config.yaml
input: "log_mel"
max_grad_norm: 1.0
batch_size: 128
weight_decay: 0.2
Rows from block 5 of a small multi-label audio tagger, named by matrix and row number. Rows with one number within an expert belong to one neuron, the router's apart. Each number is 500 + 50 x the weight over its row's rms, rounded and kept within 0 to 999. All counts start at 0. Numbers have three digits each. After the name is the row's rms in percent of the matrix's.
Before each expert's rows are labels from the 100 clips, of 14976, where the router gives the expert most weight on average: "top examples" is what is common among them. Only what is clearly more common there than usual is listed. The data: synthesized solo parts of chorales (CocoChorales).
# router: router (model.blocks.5.mlp.router.weight, 4x320), inputs 0-106
# up: expert up (model.blocks.5.mlp.up, 4x320x320), inputs 0-106
# down: expert down (model.blocks.5.mlp.down, 4x320x320, transposed), outputs 0-106

# expert 1
top examples: note G4; note F4; viola
router.1 090:503407541505547533546610558478476497431516406567442524567487410485471438546450382462485495530504382500457479478422595494490563439571477473490422628414554492462562521540453526475511501462549492500518428548383502495427476482505543469477635504465442463481506575490518497492488520560486481520427469536578554575621512460488473
up.0 088:537494431542493495595513546490495537510470465565535497506456483480474468534445464519503521505494424491495524485480439445543425510514486539471480409506480496437447519599556500593563482535568484432523440651532551529551442497408514429527431490529567560423614420407458517402570463467442481511489511440474521465428540521526548
down.0 088:447447512453504589418422484465593507419435451474458493454550546462518635570534449511493584415456506431605542530567588505481557486479446538575530584378541511563598518548501555467509502521515544527501546404487469541505551528454499567481455480479433455474596513458525549572457536494463505484522398525556490549457498530528466
up.1 090:550495511517444399542499485511474560537531502511468445371455613448456451540506512494549506585538516502454598509480448408373549504499469462510511445625549523427423477485460469481498508446461557503448552472593485471426496538472540490531514453457545557470517477437547507457488438444470488536495522408441490515413436484513589
down.1 092:439539483528502476452529510547534499469406466503517498447489529540478481544530534490481554523505452499495484539448541541539486515488517444411528456427500532506443530521449597584514440510474554570469529450591530494472429529526580465449416433487454519470534491452510456452575484595396540556592440528495498571530532484571473
up.2 106:525524569426456438504555508503526475456456451551438531412553465452499510546573460512570495561515491499488508425422503524459530481563533528526489601458503514536457454486408480460572461434537541494504373493478450442477547476551555502474519449469488469474574528498508533451479462544524480472495471533574514465558445469475514
down.2 101:513471402574460568491455461476461581512525592390573442515518590520482422446455514462467521419469417532492545636568457530524489558492468492486550430547484482425465652493528468567466528542481523542426588511533549571572499525478456529570477532501468544513472454491473438584464570428478489516480459470454484485438571532533561
up.3 091:477503543536450362422539484467432546527581450413510471458543516516492434574524483566515490490540475500477492465554382552467571471488446465474462457523540458521501473443430465515509472623481561514508552445535563531510560515509479434510509590621546515397481515501562515425570421425479508509440513469520565510598361531455545
down.3 081:537493498439443438423565492474470540572385449544468448387480504440540534506467447497600542512478475490479527442478524561473600458508480525534541532433540491462493516455452458529538506592565529529400547532522485569563450466597519440494436558515464576467493480602487625515458467473539529492418487437506339594530476480508483
up.4 131:542486471605501496455539447477590479543488551488554560490564571502490478488585461470468500513541513513436465525397396531487558519532504380536434540520511344455448460415513452522532472436381532552524478523498449497484499610554497457561587407463526524518444543545551399469441434478520438475471590496503498372490374535435510
down.4 122:479537486475499469450491514430467534479484466485400481392458508555406452562536599615554518531523521538483525468551529542353571477552555530513535468547618638459420498448396417357491429517510536467434535477521523465429467523543421537436533561457419424522494485398607478474465462500509551553565507545474551572479480417434509
up.5 106:507513556405501450541555516501523468421456442589421534431527472460502541563562472520592514567526503497514470433439529510458537519539535489546447579484535511531464460474411494456589503456515513505550388512466490457498550510538541514445504450486520477477559524486502548460491436557518489492477495520555489487569431466449489
down.5 101:505508444578457573481443484464478552509506602362604442523504550509516467437523536437509512437476491522479544608558472517539485535472502527442537421511473523443509666489518464552472547575465505553426592490506557566562477528471478520567457549516480568527467465544441457579446524465464505505469503436418494479439570532512530
up.6 094:541460538522446471490527407494487538519437551439521528475523591586546551482565505534588356504577477471421590437506454610461410471520464411495540442582400555554375458425551418468598525521550519502518455589533564540486500607487449493496600475404563519511564499449505530497453499479518464587458452441471551499501527487386488
down.6 091:419493531466415499577460514407541412497513521570484448462439520538484482551561435445517510500499506527547533475455590481469586513552548426426533539493424488422467562577392543542571554464484439601422479559385491412545452496559489531474530509528427533425557534446535546474504535593420449592469457508511481613505523459496492
up.7 103:554509461564447453524544483536549551475533516438462493511471463526465432504437522526443492580549480520474505475488417404424501491516512507397470466529453531409508511455493540458517471543495526447434485559572568525490469504370493493444507522564513530458529460436502535434504471441490557539537497433475523393491536480520556
down.7 106:455467466448543571410502475498520493433449460514432490453528476488577619526477474513555527423439514412545567505516566544472512441473482548564445495423482545526555520571529481501558589527572556549478504440494521555531592513423493560493463452479352475387593517516480552578503578568497439523538355546519485617474453523513526
up.8 106:485473466506601459464548455572548498417461534495563504582534501494531565399585423510495550463532482637527540572404495501413485455462516470482545566476445432508503485449671524484420476489480574501494487524471566485478487629353498539488456518463546475545593534505474475589444479508510513471490484539534395462511462538393527
down.8 116:536543558440474547513539487460472447533470493560504476436455427617368566499502521530534446461528516550437480542474481435509491573546508450530595548624580508451466431481469441564454477484471504527473542509615462448446522541525476466568550465501584435460468573459544408417551435512547488597493554501536492492527456479498628
up.9 101:609478491383536513505516443595542527471472498523532487523536414463483623446493515520506512502572515637464514593406533460485465513497547558572527512514526558466487493528578454479456410453540553499482456583526564536477526587431490448491517522473573439498606542461430490435547491497528505506479504498569358554484509489499570
down.9 093:525557588461465517572545552594564436559433580522448482457398491535430485525450541510577466514451508471455457473389536464511529456469604566521526517542595591475521396513432493535472546447463509497510484495570420461534531498588472509484515485457578484534404535530553516421481461586491471515480468579404453460595585468503532
up.10 097:518500537552556464628477506489525551522576464513571495505487523416495483517552648508496423514521497550468578466498447513459427470505564440497522564473368577508520451458546463545490491516492527476580540546487418501482517513431489478443465584499652531506571503424436522410561484457458527487520478495423426492464525496459472
down.10 089:512488555466471539515507485545525488554475572464512538530431554540513503432472453484590438584542530474523520458437450464473427534428403437503613479431384471569559502573507487551549593511576430512472541524557535443520569462537463472456423458497512485450572486442387537433493543575442484603495445441502438523467600529438478
up.11 106:543494450546494465572525508536519541549573552482468514458462481520396426553410539548448500596544491500500515441450431413414518533473560488465493453570464535402486560502467598527513470529483512470434458593541574484526416543432477533479503582575533541457578470404481550428502429482516562553498515377474502462522550511499528
down.11 112:496410489506480541390456465517568551439449439460428504430523473477624602490507465496520516428445532413617532471535526559553463462454486474519511491406493540621549521587538532535575592560596502553538475462523518512522587495436510576543483438481426535380612541466492550471484548595462474506536364500509499538567454499540519
up.12 103:493538374527643447439569512488638540517516420460525527506506453412452384509519474586460591583491471496552535534511418543392515490461452555490434464574431459459464443432541515487515447577512629466404493499458584528500500490454446491500584563514473548508472505509487519556535495384552588538521540512461425548403468485520563
down.12 114:426468589438360541451448440495495441473521491541476489439464526438574575518421451474503417454538542512534477413537537495531507444528516425437567509460447592525507517566437487569616557469593361596468471470473457555573473498536512546497434453480494475488515467479449526441474497590436450504483462490505590450518509543518412
up.13 099:497505493473553514412477462497536578448523479529491454503519526470456478445553546482509353465512586680568470536527516496466583472527452453532511510483410472544487557525524444436462487477541482581513495548438480450624483471441536505546496487522489438536539469552551480538489360406573409543527537530513493565580479509530464
down.13 091:537529547447504515413495518428566487571396445577485570444482489467549516560463493495542528449462553435472543437520527500509541544491521577500465491444487480451543475471448471573511526516483499442488505536454343549459491503516470557498512459508532538457475531500468492476537514540481543559384485561456383448503450467482547

# expert 2
top examples: trumpet; note G5; note F#5; note A#5
router.2 098:518491450441630454478522453454587523589476460528574437551470484499509472548462567511544529556393593490455538553549386535553529497520409526565523454527416478566422569482523543545469507486476561549524583438447524451443588506468559530537448507550471529516475512483475545490426512526520621642487431518425453493442538497565464
up.0 092:433388583553527483448441515522544522497434503528467591538655418474435428491571478442515436525486519549483473532435475442588486532565515549596413442492514441569503515436534466479468483484468509507596495535550381515557502569517494524507485567535486491541502658534579553510453469462547527361466474587528566465585496541552503
down.0 090:520534574420510493473459561520559506459435355505493561520439497577505519520466485548485503557477630412519474546479441486516508467548527505520498434543532434574614462614505518532471554506497497481496443540441480497571583457539502502540477454508498510459448471449445513432602463591477537525468419594456459581545502459534525
up.1 096:542439453513371544495519503498438509476520519557588555428544537580545556501419515542537479476611478599493360525644465500452508559494425426445551498499543503540364546496546441500555504469517447535449507541470483478469441508500502457491511468520499480566480485457523436484472492499403480504545426515501576424550450551363465
down.1 095:490447521484460516545500560470548471456615482524500603405533511468515539501481567523435523462530444489487555465481451525516453478441498507457453530516498387440484465450479518551524564479541453546501634503480462464518581521591491500446560460469525524488530523546472632469537503492533546463560494452540392514466456504445504
up.2 094:428536537561470503516399529531535564444539462394467566392513514484530443511497549517542374523468476483520591466495537488362441475476408520451501446459557536592519446527555535451515543519555517532477452447563560513477513566614497461487548457499591476491512512508513661444558454466461463499534507476480491468511467507494459
down.2 091:476521478539531478443541489523484413399413572503540479428382458491565479502464483555520513457526503525514500479572515583541402548415479503469477492472429532516487540595483564411531531561515436406419550513546560518482477474537484536413470467526506435431526545420581389486540490498446468544481497499513551478552467505486502
up.3 103:540526502534457555566518435540436460517586677513621461501479574571522557542418580504529441532581515524458398519573479496475461540561495415493563467449538544574453495499522538536540523416542414503453478446548506482449499549477585514436461451456614449507465415487495448495448547475469543599550477426501595449465549533418456
down.3 108:461431469604530487499574466454430444528529477558504566539515525544561517547568484446557491498572465419493468542498427576503507515504481442609452470501475434475386563518474493564536613511553509562455526484502462473471394554536542475555505408437462539454515503507490434526446476459531494489438530479457514557430440539486549
up.4 091:517555510523452486515476563518504464537393471526503526481457545625546612569445485527456511505476476475438485436490475543430452591435567582480424520592522522575461424438508468514535455479500479501489507509602455508514533448492510420553577551459480487510452518425606455456502536465488488479472483482555507470570473468471485
down.4 090:577511518452540475515481510557532529535479500471471458464387473490480345569477487483422482556438479421581520425460487488485599487513499542519470385481525441480607523528469472491477506567495584534511502559439520521548385601553522492434508475475568597435470474512562553552545415545477506524452470484495458512526560487524487
up.5 106:418518524496437492456487499519326509519496526530565470501476494513533527566407523536516435486554472549428336531598480464462435555482468624467600500545543566586493505509586383458512534421506481481459475511570577534497568416487474570449448538517507424492498377502474456482599435470469570515524576499539596455515495479429503
down.5 113:555532463535527557530593556546523435438526520484490496441426381495441437559448398544503481555429480487531555427405498544488543467472440425455453473487504409532533572602428578557531530525522453609466419487470462460587450445526523500546511477541485535462553544536536609483455494466454495466507506474463406487590539529526420
up.6 100:431536500521505459511390581579516505444430499529427544529617496539482378490582534497533470633488501495482471497438503490509521514490506529555471439493510445557473368520452527514542463488473535416587433636454542506599538497509499488574559499504479536551505532504545596465515473470561495423449516545524417487512432518505452
down.6 099:507555527438560455381470517513490440498448451475520545464444498528450477512549512512525505473518516520574487490508461523510504496476539555503501382518490505493528436523469409538452532570459535474477491559536487485532481477552450506507470517519465561518399600515522484437562533538467606487476443489466414512490443516546478
up.7 100:479555535521525493508449525493502570416558447441463578437558496428560456460519514514491429566403567434514541416525463457462527468425540505475449507480656493581496455445518558433547526564537573458463469513495539541520535475356473520471556515542521537496539397508573569449519540442585481482522564455500508464566494490464541
down.7 094:546546546519519472415472400482493571523474515476489518510482496535462406508438523627506493528544507491402450530500434442465503489537533517467568490573456495511580433435502463529564434536459519503433549595560427535493470471473426540524502469546458499485385542468485428488526434404553574504390542474570504452529470485521563
up.8 110:602459471457475508464417567486550507486568593436498559520557503495562475478473572526466447521489522490548520530399545381485486574542608473496462491493643512496549433503523443487541508549566509504397474502569554543452513560423517593490463527554513559510558439530494469479520495581557468459503538534586468443518472499537531
down.8 110:512510575484569488439589469508503475525416572548548470509400551562511561491458430460490595479549528475443360461532459535490480554481529498516559574453413495542568503514578416528486507526518486500445507580480504529460527431458501501506448452505474488470477537466580355484565444499449567554534518523555534439504528488456561
up.9 089:505566380466521564507424470522499530428549513469570552494600499497536483491523458550421545525468444478544466528458405512480395540478539610540434544594496480482450516498539447579611466577572522583454382656558579548527463590439490459572515482491538556531552480430495534460476520449442480468545580523498445454514465521502483
down.9 085:546491459503490567461569475426493479549538456582512554494486485575436537454467506478473557425555512534457434527458543424507566514513566534512528541537527486494443490547480538499443499429549544470469519614490442446546577482484459473577531477544492514482497538488534360580442507457445524476473564451438417425450468463497553
up.10 098:528502498536500507490469669506534467406544476432442456533515499514573426545466501561519410486486542469550482501556494419508510451562486517502546498423468503496517556507502417548507522550561482603486435447554548509484530523491486524549510521493491520515552382525452541500442488549535458568480549489515544501504543490528481
down.10 096:548514518491492520432608442485521416518475480498470478656566399474467499558505403472527526578536421492525501517511475514519604506550562461568515571486442536489426503552482503586578469417500472439411388445424425494508561577542589530486616433558494548503366463503438458505486446500517480497416508492412544488425504485509500
up.11 101:525534468496461463558499533518448535527455524535430499507451548422572471525457432539582536484499460541450496585561563456573488549530505452529563486498560430547494575587431436572527433428523481504508476504502472496624540467510518476496482406483501508490488490486533419488470554575497542489489504449459412489438527525503519
down.11 101:427467564529484575526519410456573449493515495444517513506562493522502571439534522416454500416516443504469513490503514545447507505469549550448515473532515560517503514459457475500477623561613481465474582458485468526467488555429567495435560469496577551494461505512488474526524590353539525446427553505448500441524575521468572
up.12 099:484461457425474495529441442467397464533559487472499517479521506457466532506460473462537470482602447521546440489428507509464498462472495564482517473491457585459499588543483486603482498488540508565511500572554456499545538498592497424602498476516493555568500434512519467464500491512478463403483556533460490498594515530583502
down.12 097:510503494494521480533434512452441451573479472488631524535520520594553528495528526293567532467481549466616505492574482507518608513553505543537587436548512496468473623533506535561517555517506537516570566487543508500517455511508526466567547404468486507519440528496469491551445529506526536504382507527467553496493572538548484
up.13 096:510501472457476566516504539476515568452552501498518461509458502501496530460562528593520438530521481534466588518472456484441589556441509486460476386502467524569428517460422625493521511507478519547406525398485553515503527588424423517472443465494545493607469467414499469498377487474493434516469491532469473444501399525461534
down.13 101:514631489453488495504524408492566457488440402549594552497424492429566505486502428467459574516468569381540620460504497478533547464428481499501404434526515458486540642475580557521443533563605529519460476507396477478538525568490529520504519446461473522494470468547429546517530544480501509533416479507529342539506493551515536

# expert 0
top examples: note G#3; cello; note G3; instrument: bassoon
router.0 094:406603415542445562522512430498479508458503489560490536395489518457403528520564511482529570468527505587563444514495576512479550609446546418508481471545460535482518612469395561485461450468486424449456484478507490489479536553541596520447478521427522489495479453515487580490508582465434495392543486554413483389487556529531546
up.0 090:472535469440517501550453556496528541477501495458489449513513498530491488461543517490527492427455461496470494470602505506530539488530547505456486496475578483513499406558447425537513392600450435556582592440580500424483527464475370485542483513615552473569552528568431515450600518550513459558479477451487465455528490498500467
down.0 092:465575458560498380433453411487524508575440578489410504504505511490527547502520473435500601421525459536516510506480481504500529453562483452431496574454533451488518477440489526479409485570506513587500526498500446520458460502499477465518461446576467485494536597515518441572513486484467610455402604436619454515532465508522598
up.1 099:519556568374550561524482562542494492447544443596519495541554509450532532433595506563541400452475494572536452551505534531553549574505509594557422533498523486544538531401499367483513460435524569524589531480471406582507559529495464538522421512428511512549496516609518424528499456409545441556453491603533473550537380557428491
down.1 102:478545466554484476443533476435550503530441453493531448442462511523457472555471519527582617492484547434414596421501411529516461440428486458516472486592473469532453512549464567504538479570573486444443569466505474486449403506597530483510507510471446549394502497438571531519488428525476576524502422531383492534386475491551500
up.2 095:519476540529573438509494501549475531468435497504406491426505498591487508524589555480589456519554469510490547419554521529456511512522392522486511556465538539518414389406390565427518462466445564595532462478567507534469442518456574414498450510553553502398497499450479550490468528576502520535490495467531598544469448598507484
down.2 091:515462504468524405444538497541477477462468526519541512473487443543485596468559555466448515490523572487534496470498417568501458653478476507592481486489470548502582508527527527468477461534470620406512564464526481495442511486443486612452617561513545506423460547450520413502545483554455475487494502536528490545439435441528479
up.3 093:494452560473535477522455562509447477433450518480502582549579504438530496450590525445506484549449451461523488442435459554542535514575481495532529602457370401563508459489459537547489414588566475497634424550425433490520504495528553498486516521493663599572527581610542584515446467388533564396545463522573474485550528604526436
down.3 091:458546548413503511431466533424526504527427422464441527532525405535503482450377367570432466516468528531667562546466512478535584512503549424452509468436488501533594411547408535569514459585527441463479448549453447563557368508501483552530375422553501510489503631440503545532495547551511484537490474539472496470545570553624545
up.4 091:550504518431508555504504426488431519457483522574599546498496487533498572490466559528514396520549496539417505494475429479501464539505507576443552479530551507602462536477535455525501563431532435579506437538547516527499542513508523455496549443499539458431487451385529453435456450650479554569565533480601500473464452599516554
down.4 095:427500526470470459504487517452488562577479512486447485469509526422500491508532451481471478485415451484622534464517485520466385487485478444563558483421530538498536589468532510411501540600614527487518518454511489536500445493496420535409395483531538479495540473483519473533530534528458444466510530485486522531528485435527492
up.5 102:495522472396465481550420539566457472449547510544536441509457517474483466514484579592555428494452454499548494461471499439433476572533561544488529464528498518505505524524421470510520501491559453520539448521537438500459465459461506458521481509610480525486541463421596522502555428550467523516536599535600503564469528555577471
down.5 098:604546520518494628486491535518614554378415506522477529522474552515484552463559479492399472517419513453505455497396613527547449558525443581540457496534576390504574538460501449517536566499517475546520445505474521508523431563513613479495486473485408568467484474531538553480450409489464502502546502500452608482559480520519499
up.6 109:531550595479495494484526575509557570496482462522437512474478499437479520510523490492446430471526528583520565478496524494505470538524618499567489478444351550509589530530526506588514471510547526447543555471520457441470516506439449567492462592484548493472581624495463477436550362485474445533459494510460505467537526521417497
down.6 118:533518479470444523465592566494506439544488574603461489594481511501562526444476498541596553527512516498433439565473442454538552532476491459501543455530543521412443565508527506503464471513431483620445528533551523548534486515549450464382515533509458450504398481564558375449531447566556588537459529516501498490480517512498521
up.7 098:446537439491550447455522618556492446511441456490554432494505494451509476472493480617542473509445430382524434509525473573409478504495569489493527564515457533507470428562445476494535406522477458471515461548503456430485488459554491442498455456507561498598387497551548549507627469493437429456476513560402492500514474454478430
down.7 100:549526529567461430490578484462580430534498448555506557513456510533504507477440468380454531555500557492577422457469407436510548441515500454505545511490540382471545479528482520561541495559501506496521409504498459496492457587495573480518469482556502512454441558403469463464470422567417598444419485476532491388547484525567520
up.8 093:505492477513578508462518519551479482535512533531609535511557560510525528466557497507527472495557450516522452531478449479559484564461473510575459468490387540530472515501598504554517493487522491466568531476523437434439483487493466460488490436410553495505530525519518444526537503505514491482482542591467444612546508575501476
down.8 091:471453490530484494334480563417547513483511509447505474413526528488555482591478466443522538469526540450485583442526447511564538579413538506544454463546486583513494554503405559533512501518586479389469527489481432481545421467536513476435502446464514486523525538454603532420519509477486525443526479542349412557456558424496412
up.9 093:510509518526573390468448521566506513481497423528447548510572467474527502363507489527480455610522554535582501504437488526395639498489646502438504476567488488602463518470435540585538450515501568473523502551466507437551474511513538423502422477462506502552441633495532558462595458435496494501413496574449496580550475520444439
down.9 090:433481450584485543538443496516493442483464593473474474472440531491497571482462483423569485547502496585589517524411446539513588532466535408452509441451470488550525584434457575491497585523528531586518463493481523554461523527551597503523542501497476508474438516520557452540462420531449521446468499507561517513511505636471547
up.10 116:450576473459574471526507571592559467542425552491510438479467516469436467498447508586395511596392472508474433435434509526412449472485533455397558558503518488511537381469486555481476570563485518528460461459518523473502505417459567544522390527580586548568504437455424513480587549516467561539586471444509469421455505452508427
down.10 116:485499481526490460587612455501496450601524489553480503531448468501474468505450497456523519497501451470457423525416539428491507455558450466477550477509459420436472562537458622508423472522452388522540529579454455406573497493532489375465506535552520450539510408395570486511525446504445553500450604429464461462569484466522541
up.11 102:491405474507517469591539528525443529532577548535422432549468471412569560425477428517523540535471493413473486459405464509453470533514596494539507464500545492540501539582501512537565548503542534597425451569451499477557465505541467544510450486529659572483514439432540414501491424534506535402427551508504447618428466506516539
down.11 092:492565482535582487452489524504527611540438530432469443402510536494495451532467510465526541519420459548478575457530430587421601432421461465448520493418520495545521531553459544447511532496565446422519511475522509524538454492598491470475495409536530387427542461604530541485428612493527538496493607441474501471511455516506474
up.12 092:618519446500492540514502528575515544516520503502564465572526475517514551491470501567500422517574504490499409541489444491549558556466557487563534444528570536520516461548484509593559382498491440502498535529540569523491519491554492498523440547487590466508437444436441452418525517561516491510469511534491484564484467543470482
down.12 095:503500521482504478454419522525510425465475531484408450542500471613477475378568557515582531452490545507533498620411558486503498530525585526561574470598489586470493479449507460485396427463519569503422518530526480539488532505436470504455506435471482560503545584563546497565627537506500405527369584554475443563481479452421567
up.13 092:534566542362458512461559506590433534440614555416596550548602501538558488415580537484485471497424617378476553431417412520573438480480586580473465458470478536484541499349587481551546481549464569467550454479535489466472517460497455536502513496445481629569534487607490535455521484440562478449549494523529490494513481548397544
down.13 088:411526362488513514419499526427605456492481464508510466387446437460600474466421518501534583380446510577575535530514503480561566482450597455549505502537480511524538487557541504563545551565583542504485604554484540598525497580533431477524469422500528537478417506430381522558447611582484506533462503485456489521413556535475534

# expert 3
top examples: tuba; note C4; note A#3; note B3
router.3 116:473489560530363491473427493457487524566545551447529492484533489554481473500504552437419444478523585432526502514524475456410498410541567549462532415551511529444537470551449468524477527588461479445389543481593548543479401489502466507510498510542532512483527561526487489497579542460556476512463465467524498519442535521533463
up.0 097:528464483502560617567534548497463574513523556493460497467487411406514472453436585504511399530448508494490512479450527437584485506472533566553500488446462541557560445394496455491506588525468566560572478432566547446533515511461482612500467551533570552507530450498468430486502422543553480452598520414581514452496492571515515
down.0 099:485512587457490495517412478397466478505501555484454557456507397446478468499529505419462470482474450382579453503458536489530464497435518599489491498521470526515548474486420563478487504573517520465508536486482529559502521457486500527505594566534521576418464469556569514606459608573560571496459558410599436447471445567536545
up.1 099:619499433543408512528527686486462510455466450525411518497506435518520509490444472577490539489505448456514445457519429462411520516509514551509500536488583401454468421536414446519588367487496511502529457598549522491503557540466426389485537395538552505514475542572478525462528478469499458419412637512484415460540421484516507
down.1 095:454485461549616562393525440527558564500560534477412526473522468509471486486476595470509495449505475552545470467547463456472505487452547568477532498454559486524502538390518461469498560530495431505496572551524503564438593442458485411521463485505434428478414437482465513504585521432539591496473525556506401413514542543527579
up.2 095:431598464418505533535508473500516490512395570478564493522424580463538491552471451495562436510504545606489469511556521504482555454452455400476525463445531537501454445482502464489547490516502557558452448474566480543484606554512521573544553464571493476497469477446483409458467454575548448494559485453549542413552466534484577
down.2 093:508458483491410525563409542458519421465537528514511511480442529511522561522497519401481493465495560481526509486452529548514445559537546552568499477480488426515576561564482483543569489466520535476551490484418536457477512525541619495551411462552544519380509533431499529487478596537408553481429337522449447517404510572549508
up.3 093:484492504473523552565609441461431477497500581577482500550619422495584495443488558448545472462521482533462509527523516415673347522496525513535549502475508563504490472452555386475556573457565518490501471502577594521472587530433509545464480474532583571447483481527435422475577496458599562472469625476562470462484490559486590
down.3 094:466430492432524534545502461378509447546497594499425562526440469568464524452549532551525465461489464438508503550442544451476459543486502477491559483508494487504451537491412533517448506589487537607415570525487503489475548452520417512488615542524466538479513484535466544618487598527547524507449535524567399477559478511523622
up.4 089:521506542452526500538525515495512463434410362526507512442511515547472549580490417581461513517493500488533475399474462569437548503457568504517515556464491486509476411540512470537560492498465540524628364468514513518522537507554417513555631437503485417488546553452499514428511470547563481500474513498556498513583401441509471
down.4 091:465550546400540527530583472444497429489430447513516453526524510442517567529575430489499472460517486494492561472531560499470496437502383510412592545471494544380548419455539472461441468558565542462463517517435464481479543491526565459400559567556476558456463508507403487456487378528457469517455480493494500511522469566408529
up.5 088:532485455537506440558414512496504494505532550573524550477485553524499559496374471523415601570535429494586493499498440471469463601540489523463458512538477456474448523547482604448490477501466440519516500520486474593558523485456602473518500477558510464540448519411583499470552506451538553460519542464496481432550530521583474
down.5 087:506493454495473537475494437505499339607476667483521489482389505574500476572439440488557490537511511507497439553395563425403541559506492512439544519488574449527493490445387444433581511502420457512403509631544473508467431553606470483500439381589508500519438508480581467578551488569505519456392488435563463415561518545492504
up.6 094:499602471402494466496481505508497502552489499544478473536545552449559555556424497484469395509532506484441442490498495450537481580498541490513506589497495592444487424446523416477536445461538455488565419512488488619455611447531544462565477619534491466470412428478578454406602403517465511535491508496513530446501468455507509
down.6 093:436410425550530495448533511501528467488462484464462514433517521505517468491556470552480530465538587395556522471501474473478490521409525435485483443404478570545427508629546575571535568544541561479423516418489513405550467454501435572569504434571523452481585537509523478449532539591500492483671495533580449526488504416513421
up.7 111:466534445445483547606434490497535436428536512544425487455513574562453555511530437482450507485493509585603539454540493429525527552539468448503500572520528413514408499592536479460538405490562397602543510559463566466537543569513516473510561463507524420484562417455579485410555419520437537521557476425468559412516467517466449
down.7 113:549571532486525401475518506514530594467320529474571498495433532484585494513492528576583493526478517452379480545370449549482463489426521557555490474525432570581526451467539516581484565603492592429496450453554425578521481452460509595519452506513534551543449549535441502502475464471507463423464500535528452523543433533505503
up.8 111:491517488461476533598436487481576413442556505561412467457511561550457554505512440472414529495532507598600546459511501425512547551534474482485494536523479433505436521559502491487516449419561430620529505570434568449528533585527528438501558437502510423464557423466579486412553431505471477517543513421455502438493489518491448
down.8 111:551581554470543390487507547537485610486374520482571492517418501466615489465450559625590514531470496422358498539361444533501474469452563586562468465495442569556538429472545516574468574613534580419502464450531457593532487461469499557509462531504562581524442541571438489519478504504499471427491483576508447546529479524527530
up.9 101:550523391455488585664530515496439480489523576566448526535536467506520537434525539506467465493547538416536433567516520456614482584472543544557463478491550552477510535398465467499558517479407544516498461483565505497508483518496506529521483550450574556421457487407441464477501450535456472423495520454540544489499400563485508
down.9 097:447537563440564493472423587467521482421546571515490432438383563559563454460485415489546501365480536448524506507595569499472467461424433481413532524490450535556480513527446495486465549519524435529484532428548505463499527452495458575550572462568469499486482399591486500534452616512435561521527417470479488443582526532515499
up.10 095:426548433558516540594421545483538524454532540526452557541491500534541482407479404525399564478545518421456494491479396384531476518491576499480480491546388566565459580554486525601652522486442453601434516529467470539493435522483411615569436517503547461532515464443494475472529538559499527457538538583488526565514523524474485
down.10 097:453416491517494552558360408403481436504491624471604578485461602506568444476484490416504461527488487442431480574468494446554618567513551421498486538565442598521453513529431501536555649430569357508437597502448499466487454517498526476555449474484461502495503435483550545591486527509466518511558413520424494521374531494548476
up.11 100:477500498396481515609527537541501602500509485491421462532559393494498535504494539596478453477569454511577505534523499462571439518497562547561576446465459563476475498566497575478491477509519500508472462541499507492507479480373478477533539487536592435503575482421441581411569482487490520504556563536504481504533500467490570
down.11 099:523517425521465451534522686452473487494480408499388517465411453482488511458518517477441538445504575497498504547505616475511475572519474479579466505429497466510574534534392476497593466396424466472390607551458487495552466474524525560424510598522485506479369548455503459600477526452491501481508500521481495529548441492467528
up.12 103:567488469596475532496541482494475453514562531484584551498535464498529477541500379441524477533520471498416485437419334564565478534458426465469442501492439368463456534547583544570540511489508471551529475509491528479566535544531547507587581453545511512488427478524443455399418457438508478464458533418495462421501474631529495
down.12 093:451489523475511447457484595423521610517478476497449489439507590538500541510509535546501518425483589481498496565482623520483558493512520509507540563523623567454509497465374453473486451504496495488501631487514506525504540449579463485503482472472445455498492489445618466524496454513480513457527468582413512555567457410475474
up.13 121:477513495416423456546449510527431563447539491604538517446516532495500569371446503472542478569512504543557415520479501558523544546481528510435470509458574463548496565505433525527522509464559476494523479529450537457661549468593564447564545442423475484504554442480556500467438436504558442520522510539524519541576515563546446
down.13 127:502452470531562442458577517542537477547500523406503527500438484477474424589516487482553583450447492538432529460506512536418428469495509503536511515514443522491435485500577433441481510486417612486546528494591510546398483483452420557432513546558511459438493580527395438495511525507429550535482454452457449438429461384377512